config = dict(
    model='masked image model',
    dataset='crops of objects in photos (Visual Genome)',
    train_examples=123503,
    image_size=48,
    crop_scale_min=0.5,
    horizontal_flip=True,
    translate=0.06,
    method='simmim',
    mask_ratio=0.75,
    loss='l1',
    arch='swin',
    norm='layernorm',
    norm_position='pre',
    activation='swiglu',
    mlp_ratio=2.67,
    head_dim=64,
    fused_qkv=True,
    bias='none',
    qk_norm=False,
    parallel_block=False,
    inner_norm=False,
    moe='expert_choice',
    num_experts=64,
    moe_every=2,
    expert_mlp_ratio=0.5,
    experts_per_token=1,
    shared_expert=True,
    patch_size=[2, 2],
    depths=[3, 3, 3],
    widths=[48, 96, 192],
    residual_init='none',
    optimizer='muon',
    muon_scale='original',
    lr=0.021,
    momentum=0.95,
    nesterov=False,
    orthogonalizer='newton_schulz_5',
    adamw_lr_other_params=0.0028,
    grad_clip=1.0,
    gradient_centralization=True,
    ema_decay=0.995,
    steps=7900,
    batch_size=128,
    epochs=8.2,
    lr_schedule='wsd',
    decay_fraction=0.4,
    final_lr_fraction=0.01,
    warmup_steps=1580,
    weight_decay=0.02,
    adamw_weight_decay_other_params=0,
)
Rows from block 3 of a small masked image model, named by matrix and row number. Rows with one number within an expert belong to one neuron, the router's apart. Each number is 500 + 50 x the weight over its row's rms, rounded and kept within 0 to 999. All counts start at 0. Numbers have three digits each. After the name is the row's rms in percent of the matrix's.
After each expert's rows are labels from the 100 images, of 14976, where the router gives the expert most weight on average: "strongest on" is what is common among them. Only what is clearly more common there than usual is listed. The data: crops of objects in photos (Visual Genome). In brackets: how many of the 100.
# router: router (model.blocks.3.mlp.router.weight, 64x96, trained with AdamW), inputs 48-95
# gate: expert gate (model.blocks.3.mlp.gate, 64x48x96), inputs 48-95
# up: expert up (model.blocks.3.mlp.up, 64x48x96), inputs 48-95
# down: expert down (model.blocks.3.mlp.down, 64x96x48, transposed), outputs 48-95

# expert 22
router.22 164:499542569463475575487585430530565530420463545449541529514449449588465434561549451552494430552493499474453504433443576494465475473502572471554571
gate.2 082:474391478497503459495453461438578413433499470577507549552569536447517455363521595426502482582516531489505481534525575451500515427475451549456407
up.2 077:543629427527543544516563530555382559483507490435502479505440478562518542556564467549519547409378513487517481457508447595518497598522577451536492
down.2 093:414515537619527408557452472488570536534406579459451508496429468528547442471609480508538461438549506523466454423606510562610566476516486552540452
gate.3 043:579403446470547571477484596515504505573527475514500597503494442407564426514482487552514420570506525502451479485457468587541529512486514514538434
up.3 051:506473464449486543502460572531611481496560538518483544502489446431551457510456619499518456517477590568423546450463527524560556488486456542486443
down.3 057:517515463492527484483466471416531485558524610472426557509478549548490558504478527463484496507444532547535397395470436424595545483463539501521481
gate.4 010:481514501499433491485473527515556445428489494551489520405566504519564469559491486414617484402471575508528539514482464490459491541453459454421390
up.4 024:534511479478483576524453511483573471583570542479492562513507461503415465625417537504480453517430550558453530458493501531587548504488537539450567
down.4 027:544492465499508504430509535432486471582494599506520525517492504531464594468422460538587500475471498608536466456533542388566579483459473444507445
gate.5 109:544431548473540373460414486506537553473497459549494505547494584523396506402502559482492488481542382508583473512462410541507560386503568444555537
up.5 126:529615484558456518548586491516479467564517527435509504462498395439557573581458437560500510483499619498430543466515607482481447612499386556510456
down.5 107:452565410483484593594580474478525410540498527395441464488451538504535522487457526521446475415556455436439475504509483592458551601467543480548536
gate.6 019:521518492469433460424609451447477539506547526477516534449491441538483548478450429504528469494519570435567525538496485515570471606486502567417409
up.6 020:580471465504598517528476527525463401443444491459482534584502612520434501548530499476395563573572476452442479557475431473448462444501500566488504
down.6 028:530460495508544514493541473435571512555539576532451500542435520514434535505409430607563406493470482587558525464516435454522530521474465439494430
gate.7 113:424462554519422451492504448445440528529512516513475530447487552477437551508460500508491410434485534398499513493468569514552483595484406518513490
up.7 104:552546444472539521501478548537567477466458462482523442547516459548564461499533470505475579552498496569494480493527386496442507423497588492510505
down.7 117:422453409593540544389434421496450486522575459569485470450512564491522559514537567511488636508454493488490545519586542447458458470502527394380541
gate.8 141:533498505545573476466426473570581480521559492588537533513523552424408453596524559464407560486468439468445474511534556525539479472536430553410438
up.8 148:474512499456415484507606524401427518469449533404477440486482425578578552395466470546594467552520528530519560490453440461470480554484535477568534
down.8 139:520420529432445436483475464489474526491559468553457519555487492433511515437487441481506488580467494500459544526579465447395483463576490582531559
gate.9 144:561440563452472448487542448495567491429492471566550567493476477574536453480483541531660475503488503586491519353490558456417486499474498466477528
up.9 138:437545438535539578505449500523407525572530477489447415506520531445484571487469504464342515485514480452548451634527439545573497504536527511520482
down.9 134:537443399499400521513504499453484558552558481543571482468547615479549435478542473482450497480482544524511525621535320428497482467544597490469437
gate.10 101:509447574482583585414461426487470466536612514477423509498587566423372536583449468544497471505510544385513543549520431452534521517496515507499505
up.10 087:417519423492422420558522510550554522465493525564561457532371418552579492423530551473476457543479450537535491455433528540459512501510398505498422
down.10 102:511426445477452484518363515474443541540628475552540511582548590506463463579474563418450485518504537546570520528578465417455541500423494463477483
gate.11 075:487487533475535559508449527390478453569517462532488490480557473471611469499518483517518546400665512474482518542543622428441561572541541454419547
up.11 081:481537432580479403514508476602505567425460532486533478490457545565425529473455496465495453594377504516461479526455365535533459381493463463602461
down.11 090:502472437473430545482458419541563489533480418526466515494474532514494541435560516536504431392574523451494493520443583599617597489562400497499476
strongest on: object: clouds (25); object: sky (25)

# expert 47
router.47 167:453504538454520501559553504499557474439454574506561504524427468477428448566539433548451460551521421455478525468441507531430529490525512416514561
gate.2 037:551520490385472460503590547476505508546415465487540501474481486470498486445496583496385448483537510489478455532451560488473471468418490541507497
up.2 036:446502560457495459428338479477494533512636548595493550502505521492484438465474522589542605479518550527479460505491508483545557522531517489471452
down.2 042:435610440552477432530455562499527506453532522442523517507528457452459541601480502483483478403423534424520505496560539361487514551450471441398477
gate.3 017:540509526460578600529466426494526487468525438523549487447523436508406532426599569526590547494463457519554444496505606491445478480516457486499605
up.3 015:518510573523447405456438578440573493510396434553498574478475493589478511451583510455537514469529465585491445513451523475575526444496526549451508
down.3 031:444592428541469473498454489488517447569569456446533515454515506473471514626481502478499472378475571392507509517567563395479605449490535495395423
gate.4 104:561509521476446474504492536593539454430480484531437529495408471640397570466425478453545465453452542476521420467545492497561536581439460457561497
up.4 103:567515497552457534509520583595506437451454509501446532503397454651425547484453480518545468469534530447491447484514415460574554571439461493574480
down.4 089:488515503489547510518502319545385581469523443489460553524466379525500486431542448510582498507543555560583599447530497426529540522503524479484603
gate.5 033:440533462438490535510542433469486439469594551461455511513540528520536456545377536478523403405398572401591470569481566485552558493524557423465541
up.5 017:467490426455554517528524423481468470460520536403499502535536523568454508489470443521474526471510528455543525506455581544564598587546611452494476
down.5 039:440575478526448479497463484520540481519556463417524491468491424510400557608458486492528561372467604433487495468586549461444518503505428480413456
gate.6 108:457498532555560442501456548522410553434449524480490602497508533408547473560572401543523533534614490375473484517570527487447468424419446449570511
up.6 113:454505525560556429491453580526413549449457507490493603478511534419540468551590413548491551530631480388466489521561571484448460440432432458550499
down.6 109:422404550491530486479663524545532444487483533589479557493545543406558461497498464471427533427601563471480487532558578497522429403521530513519491
gate.7 126:516479413402519475582531483454549521494465469496517412492502397536467445582518572464566419539452472569419527386469554499424531515476541477471499
up.7 132:486472433406510483581513493482542538459498442508516405483511398540479438604516577474574427529430492560403510394466590509431547523491532463468522
down.7 120:519564578544501474503579468480652418511478421448406548520372501568419538527488567399486522491494503518453477418391496443510477497534517530526576
gate.8 112:475544426538554446523498463407384524526324476449491477522464492554420557504509451545420516487549497498473471399531544529551492565481529524604504
up.8 112:483573393533521466557522482423397485553327477424475441532488477538411540530585430537484531481545493504466474469545508520557496549472495549632487
down.8 114:546451567513540501486542481428455499598429534485598523511481492456516530435497480468459454507505575468465468528658433539499539562392415599586567
gate.9 109:489468481476509526447531416515488548461564489533550569547551520458403395499416437552515539464434518542524412506574615499418429451514563534448485
up.9 113:509537517524518474566445539450502444538420520467464473454498455570573578523582577452517464528558506499453601499419380496578576578462448421532513
down.9 108:542541480498466551502468490525408541539489448465500487518538559527534529417548548545455533483605431529493566517532513464494479428393531544412531
gate.10 108:512452502552553500618403493585579467471463543541461571540417489529442526568564532380452500419490512562583445544531553565500502479443482423503453
up.10 099:438493516553535476568452502547572476479379511533452555491438452567427487625561555358427428417545508537581475499528608539532522564469470420513441
down.10 115:571486533483518472418466444439461540506532511401488586583481552468474585480391387472502541518499477433466551491435657545505460446518513563421492
gate.11 123:491504550474466520448473484536502555535560549439498579531547528472539468519434439623566432537450407470534516464480468525556500506512424457530548
up.11 132:479493459550549524557542515474492448465443449535483395464478460540436526488575555407438544473552565521448480538524552486453511516479584560477477
down.11 110:509474415601496499431435581571521529450571510539498493420425560526508459464544518499500554498494543410447494577538475470395485517433680529475558
strongest on: object: clouds (25)

# expert 59
router.59 155:548496526450543538539567562459578466447457542438527523553454476497435439572522453582512514530502479445441550434450518566475464452568565438538497
gate.2 063:631445498466486506539343523484521529498508540501489469533525570551461441628510461475502595553434523525524541558515379529493439401501537498453516
up.2 051:511485420508450486413486467556492579546612557464496523510504550413595499502443420570511426471476502538528470608469408451453503408554429472492505
down.2 056:492526520508545468497507554366464592506521478519520500538550517525452503421414485520528540536528467476450465512556503479523497467446498411522510
gate.3 028:538486472553458458503459536492503562502521392574531424436542452585464541517449481565525602520424491468450516581479538534489531416470483494460477
up.3 040:460519521586453436497527434544504438439518568465520574426515474544468470599559446585486557505566432549521468462478471501385424551545580528548540
down.3 034:560432589488501477426531533530505430467483528591478531572468532496542522414510476464501464516503523575533350473483509495514571459437515499482452
gate.4 037:490581414570470473540472607573524412526436407504497475479516512410482524573579473447460515496528574587473511474575505471453522532424496445416478
up.4 044:461587490474465514477459480484545545500537453490475492479539455559548451520581498583613564454452471472493453536514510469551525390523488427580490
down.4 040:576478448600505464458503535521470408480542443456533531498510480489498570458468457482508534570491523585608486505571523439468481509552512520390410
gate.5 153:535543510477540455492435467550522586639589494524508474558461450427539574495534490500568584429490467431503532450498466471536453526582409503524463
up.5 144:539534503486558432495438483515535572654653515517531494570458444437552560482536478493558624428459503466493524477471456471520482530568407491502460
down.5 151:500479468540579474514492489526548469469485474474450464439495423468462532588558464486556584588543519438458533482441543474493503563493461467576546
gate.6 046:520573576526579580485488500481512515519544498510530497471416391425525575482484445420481532432573530582465545480559493492577475541498440601475493
up.6 042:490514473512457406492524551500548483486506486536538458423442503501511510501446537538588388426548507502455596454441415520455529483528444492505455
down.6 046:581535491482480449477529537488414514478467538468565527550576542513503521449451476459518500543474397629449537543531512505420500405431552532527478
gate.7 020:522455467525436428541501463489511487433539445508487542504544564572504486403583496497552540470472570430570439481480462432509461502480460450412478
up.7 030:489479490431481508489470530494561492392544497511462419501515511513567482466571493443504425498493521494489549501525431471527557526491562448588470
down.7 030:460432542583524530512466482440446535457516514504567539519549556451462443451524420548501499580471457610550594617512554474446421403475496574544359
gate.8 121:498365451444547647507514478528594488456461425520462492574480480458486507498544476553472482477500531442567438419510475490499496605497547528445501
up.8 114:526617594519447374469497501448440547573525533494521537408541477510565554450498564477570551482501535524396553557458559487475501441460505514539485
down.8 126:452438484523494433522486434499475536545547519497459480407464632513443433614484465518436421511590512486529465457490538582491419598486437536562479
gate.9 029:481479462481530482497503401474524453500580558509510534468470583549519571513475521453461495527438417483573424487518520559514474541531455520480465
up.9 036:565402482463504515598496474405622487529500526466503488451573504527485487453568537449407486556466506547418577498449429446448514596487552520526505
down.9 042:580422557511487500483504460486446518480557376472551588512508532510494424422539406563567497617473519455552526508457489544464486465431532443548477
gate.10 092:579424478478555472539408456557551482472452487595429524555449397548386496545420557486478512507500531500518520425497481515480489499534480466495463
up.10 090:608432417458534486544437527572556443478482443581417519557464442453437466544390560439517505516532543506455534432536477504455451524550461507500478
down.10 091:554418525497549602405499436428509526613432443481522452536501416382486508443554434547478521517612507506498589439480481520570439445490494579520500
gate.11 064:491521550510518556465459460524373507462587493558402436507514532481446496533480522516491540509511416432517473601439508477505588475518568502426554
up.11 049:499496444452477449465506476537586484525389500420529575470530473562558601459583579502535506475507622500486523460493466519522474514495455522468461
down.11 067:480638487454538517544493559396479460448471434573543520501450479469494404435530341570479448525448546581527458459504476551539523431437545483530411
strongest on: object: clouds (27)

# expert 14
router.14 146:522443554459605568464467421450510594460472572445599542572442451448454452498536433553446480564574490509496514490487540492537552410523515433539527
gate.2 103:479500457537539621508531505523562509532375451532528535457508550546516481568521550492436538537413504443508451513488470474554440542507478547410455
up.2 102:526475453525550668526530492557567501497412467536518526477509536572552474549488505454438510515388513433494462503494524494542456554528483563444440
down.2 108:610441480490392551518511499463513586414493510468524429416512485607499452509486537433478415565469429482446473514515514543518427454491487575492524
gate.3 137:526573505538574458539499495545462518468484491433515452579440476505377582543570396453413477518423580453470507501465473538524544552419431483500459
up.3 138:552551489527572483532500497547462514471468505449517460575436494504360570573561424455400469533425543461470507499461461541533543531440427482470463
down.3 138:500538415421561494454496496375457488534413474629588462422521425550538510472448484478477556524583504500549540479553528470481483513597510530453446
gate.4 018:428549383491556518510395590463423482495515472482470457456588550441446507644468512524401500505470532528496552488510603536525520477512501461482659
up.4 020:497471439424538543495507580450437491427437468414499444587560577529429535542462566432471455558396447494527594553520570488472474514434492473463607
down.4 026:468500682499524483441502464529447496464553534415520526557510520465543536556474551497456544474524481460460607552524503482432443510534540385556511
gate.5 072:467552513464483445487477449378479458521504465476478446473489527554572496581527527541496530460574396510480458454507509390449552493541508477412647
up.5 060:515468460536495490469552473599528492482490508537530515553490503432361515420467472456485528564369556515531513503510474581570485451504433507509333
down.5 071:516489535472449460453447551475542527549536483452519486505514523488543490519517498463454588492338630447510464630477477491540501451417544462480447
gate.6 141:548481486479499601496532543462559452570651527493519527480502474415571365563480535543493403472523547601435495466406465534557527511514522536615568
up.6 138:486522516550521419454504467518408565456413461509483452496498524566411652435519450440484591514486478412561505545622522469433435532471485515411448
down.6 143:500471498516492474492497525532490524449436528463502572509551442457463466493513467536441501529523339571475507506537709492421494536474536505529409
gate.7 142:520561543475438504509528479419500518529482512426530417538510490491475473527562483566557507491596529467491565414525492479487498500529422516560494
up.7 148:484433451512556516486479521575496482471524482561467599456470500516513532483424517429432472512406468537517436571481525533512510510471571489436511
down.7 150:490501428490488528496522494567581549513499494591428525495490428518493541521485563542536465465421516572493525518536469449536445503470433558434502
gate.8 113:485442578486465473489508520507448545498474519507460533522564590392487427538467506576476502479587529448525446478530567521533450496532517489517568
up.8 112:490478549505401449484496524488479565462485528532467502533542552340472401567466478564496496496595532452545444477531517526492454437533483476525545
down.8 121:551619482517465495650512457504443462494524475515513509509583508547425560472508487547561516515478560559446593505470562480522475537557526544541461
gate.9 111:484456572457548518439521443551537510504430555528472459488541553539477501558502459499547453547415491637535465493535412415572530437451481485538471
up.9 115:486395593449531545460452493510499500467486481505468459517525583562466486533484515506544460599523539572534499532510462406593525493471485538480458
down.9 114:506446518449500466404561511498477532449474496500493576432524589534457498450453519496505504535556527506477420520518590552571508485530566549507484
gate.10 105:495522428566499572529464435477572571476557524581468463477462557455459354510513510449485561489538583464544453564567449416501480617567540521520484
up.10 100:499494556487471464453538564558425472525448487439525509515555438502568625566477438549530488522418465549528531444423535591486505383436479451465516
down.10 111:391519467555421475538428488482481483486387520577405509504564620501470550469461498451479484420566499524625572500475559423485506542473515374509538
gate.11 127:413498509542562491516503434514502516414562503495521473472431462622462504448591515483546474508500555501558505380482528529546533544544565438504471
up.11 125:553494505448445513502502574490488485574437489499481541507574537381574485545483510543421510463533417559426503629510457448454453484480469560489543
down.11 126:476498427479496529574375476491459503451543569496461460493514507502455402456533466493449498425486513498532460552498464636520613514535528527576454
strongest on: object: sky (27)

# expert 39
router.39 162:474516539459562542524545538479578427471466525459434519564436431575426466533509496590486467418533456427447539415416473553487501494575591518569495
gate.2 135:483571536477515495445555466417485460540409590468478582546464513532491534548375504501505495418530480496533493359428617491517523600538486517462504
up.2 144:507484610573521426474531480433448496494548584481463596525509567503493479515493578444522503454525398445518537408461602471407529592483526422489537
down.2 135:481431561481518579436564505436454531388557528567516501506483573503480521559428490521525435433540537564530537538494451422615603470526528374523477
gate.3 141:574494498423529588457491536450531465510464467557501547565413530471493574622407602381451475428552469548475436449480576487478483529500484499392470
up.3 136:554491531427523587490484522433551480533468506544497569556416486462474533645419598388450476436558443524497451474473608515493477557486489506382492
down.3 150:424527487511525534417546556567465497556488541522585523492513402483498480469400489514546498514502503513506460396511476579524527548559445547585429
gate.4 028:519449493442552516539443526533503478467461424560519469466582436518602501449572569538458478445494580616469499549574463559460519450478506481486433
up.4 036:381550545500487463469521530483586544532522506496470476462497438592527435509406462556508509410463585466526477505543590521511546521544415525430564
down.4 035:516575425510416486509538521513503543517561543459494462460482583509557461598479508435446474492452469487414423548463583471474496529569500384392486
gate.5 167:521458487476549465489594518575552464465390401548510549498582510522526502507563553541603423450534475499481453430527584473393553443499512416554528
up.5 172:520467483466546469486595511578551463462400410553510556496578513530527499515550549543605422444525466505478444419525587467398547444507510419554529
down.5 154:496470532457528441406568487481406505514400507496500609484558565424519505513399452433434399453529498508433498468583529538567423429472466478573437
gate.6 151:457428471522505561462567461493546501530556555467488510503343529552376429528476448476488486562551490520450484443451510548536455468588441503534430
up.6 159:531568518481470449545432545497458495475434451548505494493655480448624565465524550522516509444455514476556537552549492446458545542418549499467565
down.6 153:526417482522437496422384517510473571413488490491431485430602536510529526485492528474512488595420472518515499567525493496405479554453490469439479
gate.7 077:498489399500587492516409593435459494496446484532527487453571528485476488574534484499456592472485522474491505464501578540395520555466552427529450
up.7 085:489504543532566410517466445485470536505528522428516497538597519511507563374492360475499534541543456386531505526448607504449569540472536508512456
down.7 082:545462420487518499431475494441465586418544485612490538502455492555509542478588453471560481500488483493419429553409551444491532492526485554472579
gate.8 021:506504533533432565420467498507415517478572366474456585552576507455512522393491519467516537513462452538576511503423459476491436609499476538409568
up.8 029:444541396433456532488568512552464445580451463492436374497454526482430495568484395459498402473546447481495511515507481544547503460570542513611471
down.8 032:492413464543436512484504414476528553527562448516407542559511527501520453480518535509474515512516557526457578565428523459395503543459421410373550
gate.9 020:536532487435547452498523374510428531568531509442508453585483512542480566511540602557514487499464515411486508517498493514515490473503474533618473
up.9 027:527485487461517440485464523497431547497515438566519467528427525532567479518551512519450471486520522406455449470540501493419490461547488552465507
down.9 030:557530507443355452523510418498538481409467463541519540505473546587544479521478455437400433515551504453435404542474566429408530465489529484559501
gate.10 149:482514524573431416537603494480525530429462534400499428519504516503494472505624464492501496566394534412460537531505467499451499546490562512571548
up.10 140:544497544501419432558573542531539500459457533433503469489514507543495454567570516503527511566313515446428495516475500482505552502468562500545527
down.10 140:471606651414477401537552446455483503527420469479463506459538505480551484461502529535549600534560564483556504525499595493589486501511494560510554
gate.11 127:503556481509502484551434461596598536461338493524498462572503452396506555430522458459475543437548506433529541564514517532422509489508461484480418
up.11 125:467471476496497478477599536419400445512622513450490487418509569595480442584494559486580460560453522605436494436526519466518496432516493473442568
down.11 123:553492486476458533516436589583449511463581495516443402530470548537552522514475452436543501452596512542511485599541406492476501495491498484470481
strongest on: object: sky (25)

# expert 36
router.36 140:375521519442438498518564571434562457477467530443451450541497488619434450553522498592513482482516549411431542419457503508507470539558562453526487
gate.2 043:470437468525470435426437412476552531355574527529495532458504459513465483421503456442550532517517500616546585569480451556500519469540533479513486
up.2 042:537569484429475583519482577458507506561437445439491588515436467509579568520596500495484439405432493509483393549499467504580528577455540496542437
down.2 051:507547511555471417503532555495553439515549441373559466553510506566550516526426380499519549520498528503560484414546397510494562504479454443555546
gate.3 037:540496511513488484559418533430517457562490522472482492451473378623537523435453467516579483547490455456564544479523546540482571506506484492542570
up.3 030:542522492384496552383567441478493488477544413508518508522491436506515513479395493421489498542477549386577537565588533548485563468539568500515575
down.3 040:528443480592507585457469514441475476590513506405471513495551481440470532533458432466515465587557573551486551437526465506602491431477547506540476
gate.4 119:464414454486520530435436388508572480450487515570492505545507480566345460505452456491526467516424502452584462518536442564572455523449511510586435
up.4 121:534585531525475494541586587521397507521498481428491454474519565453644542454523543501461534489589482506410528515485534410474563463544463492424557
down.4 128:452533520455427520512507509444511580506451499539420450386596591527509501490417501517555589491445551508504472527513499562496531461624489455489476
gate.5 145:444514474529416511525659486500415458456531466449490358504548529607461584389553553557467524479521389476499445519553518513448538476508526541567519
up.5 139:541477526472584506471351514489588527540487531552507660501422475405531435587443452441534471532465626536491548468452477466544468510496459456429473
down.5 115:497481486470553494493359383498547614396510463435567419526548423563449474529468551497484579552444511494455507474431484438487522450526535350475525
gate.6 131:542503510458520535518426393440471523503440538421492425529532522530552512541483501473514391484416405450515509479506522435477504605508544499437501
up.6 099:513500538513579492508431445459436515458433548396496449528572506548537500523509462456464412459431426440526544463533544438457517606486581504442430
down.6 096:450547485485514441510526451548458417485469501459515487546441443493490494584518561527520464561562482492557525492407471593492493522419563484628550
gate.7 124:515454559470590513430585556476531497501437488565476444548455537546495565537413584463508418441514541528494453524535458430487491467419388493551530
up.7 114:469549440532466463501470445522482510483548505485564545481541463391481460429614403499482596546510525515542525519466512544463453553584647444437449
down.7 123:598506501455459510415496538521427523416481485656458436526505517569536520450560580506478522534543514488390488542407529386458447457537483455465508
gate.8 137:564462575450525452557531521449525476451336497449500476562481526553538477547508486421494379435528505489569455360484537482390494533447509485496573
up.8 141:468519417556467590457446499552486531569628503554490532413520481467479491425479489580496605551460510553444529640535489528616513431545506509483442
down.8 140:482554557508542537442458462505457556451508533489487414441551494476536477551516457538439530524469536423463568659471469377480475584456535513542597
gate.9 025:570475451547455432482470457554524590444469423557452461462464456559452561476514523509447456464458472454505558548455384510625498507527448538457490
up.9 031:524485449438517608487552582478506415517494546474534512492471525427574502646504441456540540502449527510449391502565500513420522539482579501472471
down.9 033:494540546511426496537468445522522455560518533439462577516485396390509621518515543507587497475554469548524556534561453533508502474520367496539476
gate.10 028:438466461456436619531467422539576461497449470481490504554483562484529512517500510525465512544471591474528399453618533511483515493461515581586453
up.10 026:455503562469480385490599477469533538406437400423458480525542465474476541417493487503564533547487601468568480461528539485351447555504553515538497
down.10 034:527454483533486558649419519567614422505532522375512527536447446458474521534601512532526483523554496483535553421551414496554485520504477535482490
gate.11 147:423450463489404494477495584480526551373597495540528431555463501537499413476588414520492565562519542447418509574544424458473484451510519486498530
up.11 144:576539524517591533520485430502472447638424516464481565454530493450499592523414573485504447440475462557595506434459559565542498535496470510489459
down.11 142:479419510542472435563531422558423530482546467577513480502496533537505526495512488484550452505414439525510436468547474511478532498508484441442577
strongest on: object: sky (28)