From a checkpoint of a small masked image model: moe expert_choice, 123503 training examples.
Rows from block 2 of a small masked image model, named by matrix and row number. Rows with one number belong to one neuron. Each number is 128 + 24 x the weight over its row's rms, rounded and kept within 0 to 255. All counts start at 0. Numbers have three digits each.
After each neuron's rows are labels from the 100 images, of 14976, where the neuron reaches its largest size: "colour at peak" is the nearest of a few named colours to the mean colour under the peak. Only what is clearly more common there than usual is listed. The data: crops of objects in photos (Visual Genome). In brackets: how many of the 100.
# gate: MLP gate (model.blocks.2.mlp.gate.weight, 128x48), inputs 0-47
# fc1: MLP up (model.blocks.2.mlp.fc1.weight, 128x48), inputs 0-47
# fc2: MLP down (model.blocks.2.mlp.fc2.weight, 48x128, transposed), outputs 0-47

gate.90:134128128155176154103112150140134142140077068134093134162137103115126116150115108158141128136147110111128141112161119059127167147129143135114103
fc1.90:142090120122153110108113155113104126123170184136123105074142125123110148187126146134101087135139117112152132123087166148122098122150111145141140
fc2.90:151173130131113105133116088116138099143143120119167126134155121104152087119136115135146089103120136075134179128126122162098168152137087160123111
colour at peak: brown (61)

gate.77:115120109158154097116153133087129123143133171163114163153118132148105126114128119155112173096116129121112106179101143099084114118103155173110117
fc1.77:096112122153134113100128148154193140123113135118136125143157102121112113123094160134129146172096098136143126164101175134110112157147098109091093
fc2.77:129117132128128091138138146145200116096103110114148105141159079154118119128122120135104147123110126128163171142131090150108090164152122104101157
colour at peak: red (31)

gate.0:134156102131157103113126167120066134115152153137111145102123086152121123158121162082131142103159123164117136117128141158111149115113168136095092
fc1.0:065138146111152128131126120122123120143144134116127140087118130093133141134130173094166089131113085127084136152141192141166117127147127151127112
fc2.0:142160118117166114168104159160136105119154115108098111079130171138125102145156155113144099103100096112139141128172096165120104114115137155139126
colour at peak: white (46); pink (31)

gate.99:137168133175120114142135095119088129140100148121182133133144119109131102137161110094131159130131084136093140101110142171180126110112095125131114
fc1.99:129136127127074139145126127132117115166130191110113160110150090149150112113169146127111131102125143105090151104106144189155124124099110122120107
fc2.99:090083118170116116156157178140119117140125130131089116142098135128128156135069134126163116103119167120155122139138066140130118134162141119127125
colour at peak: brown (91)

gate.73:097145099122093081134133145148080106098135127115124125145152122140117133153146141167151137157174132152185145096111114127124143110075139127125097
fc1.73:174124109150094160147127146118165140090098102096139094176151120112131144081144102109115164155131151114118114157089131149131136122134146137092112
fc2.73:134113111143136142120127131122169152128108112116139088163143091119128116077149141110113134170135123099111098172085157157124118141150187133092121
colour at peak: pink (56)

gate.16:140169121140123123141138124113126143140094136110145114167129121120135121190135150125094125117102133097140135112115063177116088156076126161134142
fc1.16:112134106093131098166085123158125099102121142135118106099167150181168148160162112139147130156107126129153140122136092156133124111086118107125102
fc2.16:078109150122110101099161140143114146140089135129073122147135133126134134162153148100141131152109098123091155127089162118157121103182126158130125
colour at peak: pink (49)

gate.74:185145164124107127162108104050138156122121136139141141134089147093136122126108100131127099107121142139124169128149121123167157116095105138137133
fc1.74:127084117137153086127132185152096132121162127136099122168133112123091121134121106077177123138119173127143139128098104111146155131127098129155142
fc2.74:125148116108101174148151089135158132143076140149166130132167133092139105117143117140121136166119079125106164101115135081121116146087136123134137
colour at peak: grey (65)

gate.6:108166122152147126106143153152124092133123153133121126117141076155102092153152151125158172133133137103136125132147128144085108102075101136157087
fc1.6:103114137143149145105116154111125131113115152118114140116135100105135166084102156098131133145109123118105133194159197119162113125147139100102105
fc2.6:110145086150152125113137129174154084118119132123148167123130110152137092123121122091127136135123133108157120107163083174071116130098158140106139
colour at peak: yellow (26); orange (26)

gate.75:170130160191107102144114091113112158117143118122140156171125155103127077112090116142148145122134105122123151109107155105132138116098113136108165
fc1.75:147148150128082144146121129096145122114162184111139173118142118132145076131099160169101103142119124110072147125119118148150099132104113140126118
fc2.75:123143137117160133123175167124114137125101150133121116084084112117107098106140098089154131106176131121126156120147124148190163097128120117151114
colour at peak: brown (97)

gate.57:152159091106133069159135134102120138104129136161096164129124103140147126117106131131124116139154130140121165120136156128133172110136154132075067
fc1.57:046116143114150126121132107111109137161150153126136172098139102105144136124134122128165089137123129145123130112128188089165130106151113109135140
fc2.57:130144121128156079149132116139142133124151090118110168097123147150117074168150124152133127116105124114166154092177087125136103125115107109127168
colour at peak: white (26)

gate.48:129148094090140095143127148120161117112139121140103139144075080155150158149119143134145133123143117152118164104103148139133171108102158125115069
fc1.48:191139090111122084183105153124150118112162107154140137120137137151142133117120104141102160111149116120130146121136104122118143145144138076089089
fc2.48:105100161158136200088133109111145122169118136118138111134154112081126132121148117147130128156146124114111081163111121128134113100151093157148153
colour at peak: blue (44)

gate.41:147134110132136120162119155124149132127133100134091120129119074174130109186126151103133162157150116136125162105103155137103158119092114115097082
fc1.41:131142154118114184081153097147130142119097130101136089145128119108103148102131169122148123148128164116118104147111116150133105090086132178145151
fc2.41:164135088129105122150093137132112140100129141137117075146110113140124150117117145098130171163138106146113143133120169118130154140150167124087064
colour at peak: red (39)

gate.49:132120137145147168141149104086117145172118116142126173142093124074127108091142105120109104121126127133142126126071122108157131141153129172110170
fc1.49:104130116083145111119123093115116141134161134135164149095102123116138144123128129125167090116092078135120149121160153097163131147198140112132146
fc2.49:104122104096123138120161135131134115162145130145109127116093084073126164116122134130140129141151117165076118114086178120161135139173138151116138
colour at peak: black (41)

gate.79:154142125107119110132131117133107121128103142146105144156122094142123148182167135126153153129167098136152116069127141110121127138052139138127089
fc1.79:157147100137116095184127123134159098124130133125097163132166154116111137142124079129117131122148105133153115125133079157099138162171116117087103
fc2.79:119122131137139124147119129110149084176123125125135164133178153089122099109133102157137126134110126107120104175141103145132116180167112083122091
colour at peak: cyan (25)

gate.115:192127126169137171150127127121125116116115113149129131161111134144125094142155126116091117118119140127143116127090061147090123148079133158130153
fc1.115:137141097115113090158121140156108111077151129139121125112163117187138144176139098141140156138149132124145132108154102160112107103078103139106114
fc2.115:074097123104117131116132119113102130131135137149101131126120122105146183119115155121174118147117095161091103111118194106158173131149127130138118
colour at peak: pink (47); white (25)

gate.84:140099115120136115153140114138134132133181136121135118123114142185114140161115178138140079071132076102143131104126132140126148135092135126143084
fc1.84:120119172149126180106131134127141171163141107132112112179099134103111125103076180106138131114093146120101119125111156163136127097127117131128108
fc2.84:105123128135125166126147132137116171137168116108094085162108135135115124160106138109106116175139129143130114075107139168129131063118128164123129
colour at peak: black (47)

gate.95:117148113137186146128109152118114157158120070163135118149139112167121124111117085088121128128128164119160130109114144078097157128112105135130153
fc1.95:126146161146124160146199138129121127161089142135127118084128178128127132150076107110095108096086134136132110121111156127137112149123119096143130
fc2.95:156123088153081126123139173119139105125143159092139107093142127135148083163103098118163099125137129150145107127154085151127123154160123144129091
colour at peak: grey (96)

gate.78:142128103135109135125131150123142162157111089140151156179130188124118095099111124097139128132089130132108133121136123057093162108136137145140137
fc1.78:139122151112141115128116141123092107094144160100143109121094104100131131157150149124146139127154097156122118179100135196170111146114087106112134
fc2.78:139144126146123123117155082129143130170102068130136143152160167143156140110121109110141124117091122128111152110114154111055159118111151154135121
colour at peak: black (39)